{"norm_position": "res_post", "activation": "gelu", "mlp_ratio": 4, "moe": "top_k", "shared_expert": true, "positions": "rope", "beta1": 0.9, "beta2": 0.95, "grad_clip": 3.0, "cautious_weight_decay": true, "lr_schedule": "poly", "warmup_steps": 360, "weight_decay": 0.0}
Rows from expert 5 of block 3, named by matrix and row number. Rows with one number belong to one neuron. Each number is 500 + 50 x the weight over its row's rms, rounded and kept within 0 to 999. All counts start at 0. Numbers have three digits each. After the name is the row's rms in percent of the matrix's.
# up: expert up (model.blocks.3.mlp.up, 8x128x256), inputs 64-127
# down: expert down (model.blocks.3.mlp.down, 8x256x128, transposed), outputs 64-127
up.23 098:559497566432569457426476535460464521423527561446647511458471562500546447481484464469565427503541511484494451528457520510484437466488557544497462421476508547556533550371574513527540500493434538
up.24 109:500553532491457581532496524508519479483594610474511500416473494485565554534346525661480499527536537525495449538562461481606440522467610488526513508489502427565506441457593541517447490528589479
up.25 183:538527541620426567472530512528599539515544440556534415551528504500514483441497507567540432520539518498393495474492490596417611490450445479433535524500484563472448370405457480468447481547408578
up.26 085:473458379459523577567529576476475494536477466466372531606568481494448527432503505467449464505566558477444464527519477511509476492517599528487496518419441394405544524530581402461534584507543501
up.27 085:568518587463474568542459572565503494497574480523525510477462468555493476505478435649525556543548481555465418565594419517533546535477620479568594454485540470534583439501589505541450498531569496
up.28 104:529600499451542429496529425404486505597409458596588551494560545508538546562461511455544555469446460475566494408518545442612477496456539542459412593529570552475603465495564451526532447528608527
up.29 112:516493441455497558496470457335560483503499514590522412507515497527492498517497513738486537499492561474465533510514515546513515565381451499429534559606489483510522475447652484490469540481495487
up.30 095:515620566335400532549508450499570534534431541478523460475482488532529517410449469565545435548454546469580584545528538454495382520463547466548543489569552510555533556367519503549461513557510462
up.31 092:521542435426552530406529503383567516495518502553565498562472475466497507500470491552466565521415531480428488511578485479520517550414525524461588541604428584527457428442512576534491514495625532
up.32 087:458475469524624411463538563537481501507423498500525512469517570456505445487642510466455531460531466506483490493386514599474523555498471530454568411520459534492504434465464590611465465483518520
up.33 107:497525464523572463465573479530467514668364480559467517518486516478515461515453448382503555455565470503547545480491500417481416459520528509619378612529495485437498384520493509495534430523529497
up.34 114:525497502457618464404523477424511472445404512559479545478540460506488644548520497479489538423513447481525495508478544447534443473467464483507470474589529518506485477595567459467534491508540550
up.35 087:515453453531544512554523503528519428488528437538425550485453497506549518495638501577436572479403489531492478446532495614544514544504454502518522509520532539589466456499435530478296571445567482
up.36 089:580512498475555431502461528524475544433453473479521506481554528430483499334579538503515511476562488480522527537420493556492484527406534511428584472483530527477498515460492414536529479505475547
up.37 080:518469445483462613456485501393493510502506473397566464432417441462520527485485435511484523497514444548501447505446463402459373518375583502518446599525519450553564506418559484439469540603497522
up.38 097:531438466540497590459514468483543514497541516466634403523476494519443567461397526533471550482467625478509491561446429494447379533507607478507417575439554472519476474460569459499539565553563550
up.39 092:509439419545482526554522521400525567536527443556555465566436427565470482508589496488485501423442560544463436567412524467442422521542529518594459553504519447546534460473552530519554544459540639
up.40 111:478522393557513480617550627544557473571506455479401561518387374533546512559483516500472361508422503519482458528526505455611630532704531522572556530479483511519442478553421571498541461500617509
up.41 116:546486483509581515547504500515563485487442443470522390519438457546489447485612540498620460427439562525526519514401504566472581554515472507466488499587471570438484505464486527585557559483425552
up.42 088:524447446491464503605468559534566520460464467494478452529457500459506560400459494496491509561502530486494461536533567561464522488625569488480507526492425515519444458534514541497450453483547515
up.43 108:568623472446531526423514428401587555579412407551458447529619527478504532407528457588507498550488450428484494470517503589552538531355483464394645545589480518464532507472607514491456525555505451
up.44 088:481548546475537516442451423490553497514340481484557536441528509522519490473582448578582443408408507458578543521522562456462395517476574567536478477470537492484533584579587506492494521496451489
up.45 118:514533448545583448543465458454446536503607516528445493496518515493488523548401523492478510489574468436451475389512525575595555492476470523437448523469414511526478418487432492426465533530568488
up.46 103:470414559500506491449410575593404516397524512549462558482513487483484515459539515494606485490588463527490500581430501473469532466565556538446559441385569520562445492501552529537621446485530516
up.47 109:506501424629439550529516474530623473498563529515559485520520509539544564543462559513531478587531555442399461490478494473448608461531482489461445533464560540479512414416425497444448489562514506
up.48 124:464482486472404525555424541521494512412598495485493412482448485489441459467512491606412462520528535518357503510504482547445521527542459502498552491403506517594419522416469568530444549516394518
up.49 096:481406453510459505516573476475482464547563491507472429549504468461393521441481504432451518463486474446494530438484547538521532433488454549550462539519480459444579429571423442434521545588559481
up.50 110:518426382498590691520506514371455489508585496485521480528484537544472535429519479473387541549540520545492491548454482449510469474464582527458489575512481429516522431479498473472552559503537520
up.51 091:440528444586450551512525491447529537496413451393447489466516453528495506366448468493529526433462482385508575447561439542488457441373444543524458494496532487481489561451505528472462606518431510
up.52 097:501564520466528522542508443461524507509460479514480429521524500513507531495525519687411560449422458465482613502551541492506473542408452555439539483555607545556489523478536488470337568490412527
up.53 079:540479435532499496489540482410567493527449542618456539498469530519595564599427559451554574484500488466480545563452471579563547538434530596502480622520521548496504442507580511553534522454564546
up.54 100:415510505584558523522471586475478449510532503438431525440483580569474554522610577522478443461486447486528532506523600544511538508518528529465450550519482459481387464454512500488437489495440571
up.55 128:541495491473482509535583381464466477570511483575520463506543497464491521483492515569383589510514419423436498450581480519521512442392375509535537504625570439421518473490505483485432527496454471
up.56 095:501490481574509505472536483454602469467543507400573433423472428513475468492510496600527468427397525530446528487470454623523578527471440531496503481608467508478507461473552526498485554497415496
up.57 118:440533559471580453528521467495466550536543473524377541525530476507475484453440509397508548442584452504487507503498577468529441479471518519528408543445470531445535481544453474473602490467574462
up.58 096:491550511429511530499539508509436504575574514503456403456509490501540532458450509612484623463491433469551464507503507510584465573473640503578576471517567400589460466397625586547346454467497504
up.59 103:414476501536459453395444450434518495441484498524492544436408485500470471601432477457537496517507468505479497540402511491539497504506549483544407521377460486484471476526459549493606514534503549
up.60 098:504416467488622548506443477426428535486622445520497432471504527506515500414597482505548565405543561515478480529393511614451529519510576476456536619568505432508543476443599491518543524451503540
up.61 093:569466476559538483579520581462484497592518444587440510537500488522502527469611510467468481537488472424468458507520489541500594510558529505474585675476378490490493423460537507542557513437649527
up.62 078:581489500577468485469548560488569474502553534525458507514450564571414450477530544534443543465490483574467531543486566504434498535388451471483496608552430474436476465471600495548577501380469463
up.63 084:424460548583479454448460483525538540525550563455447472491418550468578459516442503494608450490458462570479384555458496477478535503530490446539534443477517532573453536618557547524457505515480594
up.64 085:477430493537527563587586334511503491520529463504522431533473480482432520427443484471487496477483486474536501460521440492496379536445533552562419515476566462497549528516516457499488564462475453
up.65 104:567451491494485578524520461414500451538539532508457454502476569528448559557471524577417534454504510495457505527565426470539510520440498464585450559639512469469530468481554479422523557506562440
up.66 084:529435438562580603598559435473559522636534507525472494511457480541447466498477481441499519573498557523524447590462474448504543504595576480512393678371503398470504474602545470557496521498540523
up.67 102:536383407530544660550516510441499552539554391487519387481473520533470539410530510426388519480530566477518504597414478545529433469564580535473463621484494433464524419476522463482551525440592536
up.68 116:521581489453578600567477483434546479552448412522534431496579544520519524388543489531452463523493503439480492574480527562542569520461512490448604558605471486476486477503548515488532518452528509
up.69 113:506496417439580654523494514495502537537465418475582448531562522504487511426496489491421376559550458435451459541466514474498526480497512493448565532551485369496506486505544475470512463514529536
up.70 086:421442403488544520556516481470480535496438404535472462450457431506485513531460498469478537476467511493565447514550543418582598547605512502526507541371557504474505452643499460464496485520537487
up.71 085:587451484520489502591417556501463551454538502567480520561531431525421513472456556472404573536452488467473541515491461571426540474513485554479425628459506426453458458426481417402585505463628498
up.72 082:545463416517463565466562441501510486555446466510528489514528552477431588488414487452557513486447511498496487468541545506472464515409456543543379644519500446451549430581500381495532549501502492
up.73 081:435561501567527424494576484475618516561572473476479463453443471539533462525489443483505554469464521498452433508501518428590577574545455414541420422460437597513407568496511509532427407527521450
up.74 103:509424493583488462482468478467425508474597473528522511470431518502472471550538523448458555540559473494485462376461527529436632506554409471442469466523429498550489473473474487496486467480513467
up.75 091:469459435572516506523525516521475450476635500435637502499391490500440440544509465509483513507580535546453478566426473524525529453539424516442387527387432545563488526554405448519416460518481498
up.76 126:446501483509627513479530381560535534515504441512510461507510434521457434464607450483594437421524610510495466483423508540507537591514448513435577511571482542440503550543470465542492520522337547
up.77 100:537467513463528625498533469338586506534524484508478419479571447516480521535423443486493538502458583480522483490541527506563468500368505523469480593614518462468597519434577495471504562518502467
up.78 087:510402478494465474698551445493451518533509488481512499529570456437439547552573466524462577448451556444478548441540532533520520498579462470509505513498494488466514490532422443503488417430614487
up.79 105:540460435597505635470498455406545530491578404548564366512454524506538504439491514508500449505522615481455551531390440507406397498462542525499473552509480451517448371395580512474559552556480534
up.80 089:509604516476536524431470520464502525482497527489494524548527602510512492425508458551521449494488539455546465518553541430517429491412585486471501564473435464469609526481471440455499496520662473
up.81 080:557611578514535554511506456486541492444432580491479509509532558515532537430495521536489580438425464536555548437474512487482525564496509514492541419519513594549503559549536552553452522508435532
up.82 085:526519503516560521554491490554476534504512548450513524510501487500501500469640520581468561434429582466499471454460443544472512533534528457453482454499546463442563513586519522532428655449550478
up.83 084:493599427442549545576585408567580486535529538485495534498532518487498527498492469549570547487424596439529472435610489426594415551513573541591555536430592563502568540541521467501383524502614465
up.84 086:451529588524478499456637510542567465469511488492560539485449523438561465533543522559513559444455460508569443448522472473527483412421500464481506558506481580593581453487475496495384503580536530
up.85 093:504496531448535478467528446511528524591457486523497506472533501519498541564537510422534494453504441459518510456500513492451587500518525524528374450504556570478482520535463499545474534557429448
up.86 092:500428426511545657497494490423476508457565581440601465488501480470498504413487541448462421512512649545512469593471487475497494496444559463544442577489532437465470453413527430498593526474524566
up.87 109:473540440460542727464508496324581504533527429481514478508489519522493472509440499486406439559456549426528479555514517458526513534540615479457591554529510435500517472518569500411555487523551561
up.88 091:513558550523531467397510505510519519614335499451431538473547576464531499359542509464523454482457479503533458493531519619554508444549498516458500503477515530478480535500588511495483564574402511
up.89 099:507602562533425576495480587462541495508483536435449528437521415506529549542428524477467420586497569522438528522480488379584429423612554502574471532484488465559518529566443527496497517484538455
up.90 096:505418440401536496564534391502440572466541451539486446567469464494428451432586483532412570438510480507501532459464490565473447498357439451479569486654559475394550487429501435489476470507357556
up.91 104:487596490475487532431510502455578494534418398516480431516582525483498424436588501621515461549460468444480511524491495551457521541387502542401637532516477534468540533480593488527470585546414512
up.92 096:486515476536475511580604520550559489589501462495388554580430391521440518473501491403452442558469437494472520529558490446569575480538461545560505568403517484480512530571426501442571481447599477
up.93 083:531473426516502577493533469449478544536484445482512516525532586529451508494457552484575500479496550513520490517580444426550487503430518475455486676544543407466585447501566482413559529553538424
up.94 095:500407429623505575609495484505450537459573437514524358490493480519434584473543527488418529461492477469552514541511486490427438474511486567528461501488509371550448462433462449485602526464561511
up.95 092:508654470471513607486535474464567535573410455478540464424588491456485556502472457487511383546461594415537484524556480419516494470445588538464506590538499471463535499566462460446534577610588503
up.96 077:505571543593472394590549535560472566580435547487379526542514513457617495553424541493526466427522512565480489449477437546531506570601570464591463566428563504445552537540631597551428538452476519
up.97 097:562502518441617472471465468469565501422528509404550437472465479504499507485553503493544452409466512538527470542437500489456515572529531520541511434445520544551544526474532529541502556558443558
up.98 100:469429468501467553496470572535467489452496494514472440423404471473449558540579502576389519564446540515424486492461481528424586486548450498465528415556530499587378506479600576524449528491481504
up.99 138:460616533552424478450468672489502508549389518485462571453454463498498457511466499488549412557422499550527532492514512474570499477492500525450481466451474569548549479553506618460517638513507500
up.100 110:466507517471491442611574459558549522491510544533495493472538475495488584556497515560483562473423478474508643467559477500589415475510440508547455449470556604458465525501446462482407506521389454
up.101 094:472390518478521522435426516444487488415607546511551463404446603568508491540438531455559474525517494514479464542478477518488456486575571499517451503497393507549445502384529530575566432510485574
up.102 078:475458436506537458549414548550499509529514523448389541502447451526469390512505466420560434500584450489522426546480484481503548497645511478556541529477363462448480538599518602544526485537470529
up.103 091:510566444486542485437463473451540487407515433531473422467476492530466490458569518594513475523390496509489525464509474608466488473505492515426554554420534582580463481470573539531494530495446480
up.104 084:494477482517480515426555437373564511485467442466510463531486540529497559502435507467491444478441387462524575444521456510469481413365392541540481586487496492509519547470491436478519557568483505
up.105 094:528403442515518510497604490448465499524575433519537522532461517449447605610534521559450552511446519507454573506561533550474537483488409550447453504438507443452556466583490406429499511520556552
up.106 084:446432530474535487478447498542479551452537496532523513459492515463471479594608529547494426482569470459615503482372467467474460547584535465550528423378373506490514437524513475595458476500557519
up.107 090:556521541508554524455465592467463475486452485484505517460474524543501464375649577548452492484528494526494514556367557571489511437454505487482537501501514563523522426475509496530509513496494585
up.108 129:449417549427408537503471546505475497430540499488395490516472435501426504368486476468432463469572516513433543581481482484454501533525462449604576449461445467590528507444457562432538550497478488
up.109 098:497573518440500559510498437504562540607380421480563477570527521511425543476481460524517431587412530455621521544480529425406436462477525511442468576483574478452543562522560459542546583579558463
up.110 087:541527486460487582427581480487463538590538429515493482473473554478481460462470399419496453546484496438456521506539461497470509486448514507433553586496410415446550561471573434495514512557511553
up.111 088:517490546524507562467518532509423480569479474505427483462502463463460470365569418544471523417569486506522435551439525591540564506428521452545633451698447429462503520458584469530435525468513506
up.112 093:428503511499445583560534502624604521461548510392627425428486509489509427530490468511504444572387641561489481521500477481547493572557615507562474542420518447472531504473480573529438528521532489
up.113 091:531598554430437524506514551504523556607457538441492509481493474470532593439437529632524484559446505476497560460561517416625474536414538516561545404492518494599554494501505522471409538623450436
up.114 102:503411451557580644553501561429457533447651521529558482496484487526470545444474509493554513436523596532486486585452458524526414504513619589514500556482549461482504412433511438499591524467590503
up.115 130:482470421535580495375538537448470469487475564493493536481477526483502498562576561544464546427492540578412468412502443494513565525484470499504523485423461520492486471533508469448423536509477535
up.116 091:495587509467494446466504499539459538540441500563539533438397520509586452500455480464444507536488388477563469533469550522439468507519516479585518484472556495547484472483483603551485448430479558
up.117 101:482487512458392573509517454399509481503581555498491449487511502538464478487447524637457510537464506513425535471534457458636450521405469484456486455627547371535556509501483516409453568525471443
up.118 115:491549498506524452495453425503484499429440502517519503434524433529467648551518537517477502487479522384495520484440513507527497464549523528438539460545638547511427467634601533523448532533551541
up.119 092:507556472450410655493535539422551547490471558632529486497495587513481464479387506541456507530461604436444564467516497487538532491373466446495501626600533473442536418483574478406505544505504489
down.23 085:421494432515450447456494430496549547529580469453548441438516511531519513582433499520521449506419523497504548432555448509553508513440476544511460494535514564469532475544529612501388484502486477
down.24 094:499515434439497498524529592524550483435509486535544513573566549530485560498529477598503548571416516541429436547457577510502506469559499481432538477480512412492467570548612504545511454450520518
down.25 126:526463534526479465567522530467509465425436450502505452574468462499569535609422495513605431535523436423433575513540467527421556563457524468490432449430507496462477590556439438460479447529465437
down.26 078:568537513486488545527415499464443520512481467419510489548551412464492454481516477407512444488478565530518555495453538444476539568523427459448567566567481528530542526518508399464538491453398482
down.27 074:453410403521486447609463569471504509571498508530556490524606401468427554542478459538479526532428602463422491524460553533496438445515542479505578471496508462461504513501549443478568541437484550
down.28 105:471395485438476512512456520549540466467518614513533576461515415549473427503483512426509509487532495541469470525470478485533488465618518471503390394497467582410520470490463506445544471504505493
down.29 106:413513532510517405477569419533468587559544441534548483571558544555592409453577500486429485439494536498571464539437453474431603597498458518538485575526513499526537471514505542517447487552535557
down.30 095:444356457506478458525502467482467565438578498456399570444451438547493466541460544514472462442548457436427521518497500564414568531536510515446500475516411511408531427528440607422517486447522550
down.31 082:483457541485547497438505430448493543505496531624542471503610462419535501409489463392566475449538440490563518437495495552459524493497397504461455464544427458468409442501507513474530416431474471
down.32 077:496561458480475540438458505453569521498454475507524540551541512537507589564399466522538537529424533538481499465449509451520505556427473463524539576515517463474540448554560521387498492426563533
down.33 096:478487520460489548453513439471580512495573646622540558479521521533521453557471510452496527475539373449495445432530584529534511517498536493492503401551524615417472534480520498452530439508554486
down.34 139:468406477436535537466464496515450499513591609550423519425535425538538426458571571441527479422560514463532477490498474494556508531577540460560456453522443542465511485441445485471513441455511483
down.35 075:481464433492445470561561455447518445477525552481599487528437498521451540529485482491456502406493439634546497494531490433515456482390534531499539481420566499363457455483479486484522457508443474
down.36 084:447512439523457527548543491458533495549481513577479554601580496553471531579532420472567455589450578510471524487460489449467530494509429591505534558573518494489562479552514469409476497474575534
down.37 070:504498405537379445535598524554569482564569442519554603563453516502542528590559519499457564486521504479509421555497537610467542507489397579430566468574499434496558405495518431530506484499489552
down.38 087:518433520477453515498444518512449538392542505564397566559496521430460492503537556630518565526597529576418453576442621553579533424489501434435459569427517416504475393516502549484587498453529483
down.39 075:495533545437443492424484442466489490519454655503537479378580556466446489448481420533550465482563445489443494491570619453506505503513436384440586494386528516529477537474503533571576544425516493
down.40 103:503466551459434542520447528541550553481527478497549527445511586568531540426410537561483499498448394445515568450536478486466405426457501525514463426544485512546457519498480445544407487513405507
down.41 120:467425489408531417488615491487552538504571629530542457531428471487561568561464540636485560505493472478549514526530436565551543488544529509557459524423462459534580475549554612479493504506536496
down.42 083:531418530522437557521483402472421481524553578402459566418556444518486493471467606504516528440503465492614509513512458514563504560502628589490493512537452539475564483569480425440468494405453461
down.43 100:423490454555535433525504426534506554564435499445559480481408477489551471549550452438494472411575520487536510463483556467401599524564427556560504478463566480494433442546497500564495411475537590
down.44 083:445476458565426457493440488496452473499437427520573462438576490456506449536496503410590512490559514512590447467479468541476482546483456525435518534576437618462534512531505509345556548569449549
down.45 186:437367548496480507524468509532388543455628529609405475527475461558487489492488526442468528458585419524481508510486552507545574494551466477500487532442461521431491449493428563473547423432474566
down.46 092:485570529504515476445471488493519489519520563506587527587525563502528405578532428538512489538508589481552483561391480494512549524445505481487483564580554462527401453536605489485446549479429463
down.47 093:550480514518450502520428541493565456461464532487483435580534498480541505551484529469528498564506447486411478555542457603459563479461507487429469468519469464490511589535404420416529356470516431
down.48 177:457416509450484502548454547536436500442571547517442498485503457557443520498483480419505488492495457526457507422514471514555520521544443494481453482469487539413521442494438622444520451465474541
down.49 072:453516461587432527628514543420544439544505422462496480531438344489509433526561496398447486558532577491516431499504432520517588514519545516460515582489493448486500529524433501559535555460457403
down.50 087:607567543568465493555474461448482431505440496477506533517517442456481472488521501462547452471515539504487530562433506444456476511470507471520561549510494456513518504456489340560531559480457511
down.51 077:484479484572565496495517506569422476572428415525455485494501497452496491497610484496510474513548543553505496472537445478534520497569409499522509534503502480554536423478468507518566527503525521
down.52 126:505586575475526540516418527454450569529481508595455459494544493541587446432545534548480464529469447442465579495522527428595592577407546389449514511546512507566444499480500543508485433421484420
down.53 072:524571573389469512495558479552581551436421534478556479513537483429402459592542527558546487537452538493551484503520518447502501615537596496439487510439497569444626424494476476445505404536493509
down.54 115:486459455481502572502515406494520485433462551489493475617460425435590499474498469521544456514511481417449495510530457490444625485508528569536486499582472479448526637488408439503512441486476440
down.55 127:376496450536508466480501494426535484514436513422541495534536472461565424591554487430559437529476563495521507487419458472410573535478506517526447502487442567453472476493531521502497499558501519
down.56 088:471413490469549449488542513561454544505522483541509460528539507476627568568526486535371577497526480503485384570441408505552559465519581535512444544456451523535521494465588539519456428559505564
down.57 124:512421457496551557514405413536425501458579555570436553508453460514554384469572520429438528455542444541479456506536559483541562509593474417510474476496407537459514427476395499408588459489475553
down.58 088:592550514505551526567391596537539479491390421431598473490511446529425538494455465518480415559459468519453438459541500495569435468559474448489505457554452580458477579450528512522596476586556484
down.59 097:467577544514440467418469510564492560529507578576518462505505481509517405533502488559592429491552510532569473570478555465544569542442590489432439539526455582474460442531585514465514554532500486
down.60 095:621553536463541484525516585495522456462397581472540468449492502533434485534505456562486497485467518570429407485477530492553443508523562454479580454466564519467579524506523508525508559471553587
down.61 079:580543448499421489589492481480484502488429507449460476483637440539491424467450446416531495490417514539469563504497579470485421580523522484506450409473585504390486527485463488511506495533493520
down.62 075:494391540488437493535635492447476524474518560456477522551506487476477495606502452622496557463445544502466427492499465466498548519535525519474607524476594523525568489496488586427483465459561550
down.63 075:510538527490494566484557562487442551512462472497520441432519532569439481580473510555500471495489576478448563419496549469556498526443516566480487533537597449394480433416618526412532495479504531
down.64 081:625522457494348532460505498528583488411488529413544449500504468415556380608539440520555546470489582570526532552501523518498431433500440522574550536490614548429561445488594482469526539510498433
down.65 095:411476476504500410509472502404486522536482494524489563547527467504573541540581413540415430507515580462485411553390546541522526553484479525409475554516448511505515425520607582458491550467444467
down.66 077:554551550476363454569501515491510532408435518522520481542566496481433469562488502558480554518529530539437552506511547488556461477414498519410597414545621523425498567489494400474566535554442430
down.67 103:604518530594488535443485478466429486457482532475493437463531519465393535494582482529460511478542503484471510582446519486496443572491469467469572497448534411571538580465539382529520514451542525
down.68 105:433494546582490369492527468532544520544468460400460453448476491511579413460518477419499444426526456490555606446523458496351492546467481561557475423511562548521517460428475445459406513536447498
down.69 094:554483527655433432489461491492518496524430465459462536475549469442521499454492467384570453395550450526549550425446470506418501509439463536427457412554539559487431514459465398496528563483439458
down.70 079:575584483553464596438505509562544470541531473435482489511609480412495453434614575472496470415524512532485555550492481516572440436381466535439538528584537524453511499473597504468533502523414433
down.71 077:481546436483465449524464518491516599529450481481509456533556485436406393575496448492522420536517487561491481594459528460522448491514545483516535511405503541449526518579442534485516440597520553
down.72 076:535508487564483553528502439480559455427502513448547563580545379527460466509559449519545511536549511532515509499417541508539433513528535534514518524539604471428580478441560445465616539553520510
down.73 069:507481470522442486484512469509480578535545523527555514521483516472451482588499568548535540522586446533597518450463465603492466425396511570497503545560523469493497470549455513418463550539532510
down.74 092:489486532469466485550462542443425618385443577534456555573412523533465492503444540624476535450513469450529507542529525511584537412452541516434548540398604485493536431440514577481510516497449554
down.75 083:491477533505374522425488504532532564449469395519439381560430500451481442542479543549486493523482537547530575515504555517468493462412498570467585499454541469477518391533612523400516473479495446
down.76 114:473510483510471443477527475436599484543397444407570505524528447494566508541450405530550441616425573477550437466496395522491467525471542504536515521528445582517515570492562520458533567568534480
down.77 089:393427474549467479466479446473471453446470526530483555534507486512521526556555487499368536491562577534439487563407461507494627534555517538427503529518524523485490429432524576477554443476488467
down.78 074:522502468472502513449531530467519514453426489471491502465446373483584462561462503515457561454534489479547405554480497556509504545500481641517469593495536443411586389460530508364562568534524486
down.79 086:586475573464558420440488465510404468374425556581520414498588467505452439461478391494500535512554502541473446595437496512552482539478550518444454436514499495513484528465522481575591568546478497
down.80 086:455443455603444513466509521456460372538473538465513577516529515499431519556437458520454471514479543555403503492470386545549535445583395564498531544520524402446485512481545481476528492496435586
down.81 076:510451366497475426481558496441541550517496496496522467551468508512506505678449555454501493482522561433468516497502484516513425445526514607597536546506545399480557524553532447412520583513551591
down.82 079:498416439420408486483518515498536464454431466481424482512445571563404558590431544523553487508518536568422583476501552474447465455526518585461523515526495587605523396396511464453517522554524599
down.83 075:580470486483396436480579523495531565449425502509555504532459538503472572555480530600548616449500535504508530523465505524562488411534523597508499512529508436478535527531495441448516573483495502
down.84 076:498482489558509490400545560489444570509498487617525502475429425516452474598543505565452559526513487497554541505520522600488582422478543540491485441527592504427458528523527459419541437443521447
down.85 080:524550462515481490430510499511520545490419549526544470424490467508540370498527436515550443483515489550549535424545489467568417558514449473468568487543439619423552475521482455425553494560472553
down.86 080:435435515556473469441374465495478430392478526549495524553435563451469523395534541598497514545539459555425444585390522528527529534533507452468527531476499407577439618470503559580554467498449520
down.87 092:519506591521485511512460526531473573473477418503484514506462416540552444455516444480473522403556445538448518480427545489418478536453422552459535499599455544494467473545488481530540536506410494
down.88 080:428522527603511423383549531477514468595405418518513436467481460565447469592451512456564469438496501493502477454490534456484552590475530582583525502585497572492539481531597410447492487515496501
down.89 094:490455442524469501489502496549555497455513534581539571506454503576567594461441538576463546451492455571571440540564465561546412465531461453447538461529432549524482559573496531473504545538517539
down.90 081:447493471514489360444556542535553430524388525485522443468564388507480541493408424473534451532501549618535458551508418493528448578545535574508492470474519592523541475465506508438517586549594431
down.91 093:433502498540536370476524431555521535549461477516478504514433461457609465482479494484473505435501505536574435509386516463489583604465453526575482479499513517506513478487477403539524483566514539
down.92 092:511459522514410473577542580424562536540552511405505521446553490523559479499504549433494452505470500506507542514548415488464486450456479542562519448476516553497510563492538437492453541464432500
down.93 073:457490526556434456558412504489535513474450499518449577474470482486489427568571492499485581511497563493461462527440507568560482468489481591519560565500499495464526468485500478455546581587431491
down.94 090:542554400502499489559450532479419465469490530482455522536561484355403378537517431471556549493485503499436431478419434541550466503559455497533554502449608465386570507433502529515571467558540521
down.95 089:493499506576429498544408505532478500433418498482450504526489464550446496521545549479498537490554442526435553489422537546513569467442410493415443465528469439547526472512485464490557495503439464
down.96 072:567508467444523546475491392470587481441495523497553444428432566546402470546504508545457591492515479511485555506518525485473514466431478509534531477480518460443565537500512418480511484532572471
down.97 090:493479574506506435429542470499430524504525524419452508450547510482498546528417532473580471526523509489528588411577392545514486504487466571488436374502440518508485592565469532440490549526477595
down.98 102:401438493521516547589467560447451440492544521493536491526530403567440535500443485449505531462523458509439452467488434471572488558530396529501553453509565460401508518469428609463542503465443565
down.99 186:435478483498545440471516572484585471531469486508462479429526474508628495424501480464559414548453442488581476537521402489488499531496532511508429520471420620537405536500523585481429561547484421
down.100 114:543514419542511465487499502468567436533499461521463532480534447451483409555587390388458552531526548547549416478500467539453476507532518508466497506506561614397561470549492427420578510515480526
down.101 090:463495528463548473557461535506561552574541538493529552452431508541557499516427601462529498545495459443491581427528498507478454473442552438518464455549482566617446511506524606478400511573460369
down.102 072:557642492483471499513530463411453518546502480444470374368477551589496548558438477527495572505488493474443607535446568572525512566406549536520500530545564415448530504390596378502435598570469492
down.103 095:374446474455553499489456470508451505457562539494412502525527409532517497457495443459605507428513458524465465500464421457595462547565446429489471441542472520482550499483511575468498377546527583
down.104 072:475418416634460509550467573475450507463478438414482519557493435484495476549479507541509509485487558557540493530486419402496574524536465577572545521522461448506482433520512464398513545532522472
down.105 084:537523500578484574474483479491620417491397464410473475487442413488501400504561483492430541448484514584567496467510442491543431485458516526517560455530528542404593453441518490483543514516458445
down.106 077:405415434557407464507526472511521475450422489555487485453455425545528508468401435455550561552413524519565465519511505499532463472465446607364588499580569581451446435391598511391518450535539506
down.107 113:547494498475443443438561401508519507482500430397481422574505415451490453469489526508463495513598559398487472611494530527525582445447502474488435481590500540553489527547547437448536475521448459
down.108 178:384402486491542507527453506527444459486595507495431514530484377546449509440458494439493562406585396526455471490461506569526537517496457512494476482523473431406470485535447521514525490442461528
down.109 090:482445496534395498475431498491411526411525555531360498551475438529492423537532456486496445539554566567432588480521505513569488547493485501463523499425405506450509477514455542417587554492435566
down.110 077:473542480630460403551495510500568514483432523484490476448442342453468495506450469498535451550574530575501530519524477548546502481483536495519549501569493554528481482412520417588568485537494397
down.111 079:423519476480521504506560531400500581556525581554569532470477406524472488588445458441549467472444507467486511496525484448548494524532526594489524484474542521506409487486466474463436514521510519
down.112 085:556461485497536452468432451436464566479492501450423538529496502509490592520572556507526611494479508494528522553402498527593491481505425432471533566535425417469560461599542442461525488497465481
down.113 100:464430535543527452445409448578438478433502482541449582500473500475490438433551443417426441490548447466457484511467479576548490526526488492493528532379445521495503451484503528535589441487408458
down.114 093:583528521539464496535465510525422475440437529514491509499565518462396515535563447579480475518542501486478435604522534558575474540503557436389536530479563345502574551439501457583610504491550588
down.115 183:499405538478559519500471504533405505448571562483457537483451449593437436413499528479561484417529440526474484439579525538524535485522500457477508435516496529448486425472472545510562406420452476
down.116 079:550574499408571458524455423442499605498457567548475469551587586520418516566579458556512538464510531484470475437488574533509541540390585432508475493479477513529506527493479570532493574537556566
down.117 088:458498505512521535511543534503534494490495467488479452516474430514575517535597444568429498550450530551472476548413484454480533517527461466478537522506432522452465512457537589517493526506440504
down.118 162:445409541482514487491485494476447544471621583581470510512497519558481506464524503436513495432592467484445492501511479517587513524591480461509596507474443496470481454487444537480526432425455481
down.119 078:466456456624522505541567427443552483501512471515554559621490474523510490587543546453446511490529492582540485590478505461595524579575472506360559521570465533543534456508471529533527439534487527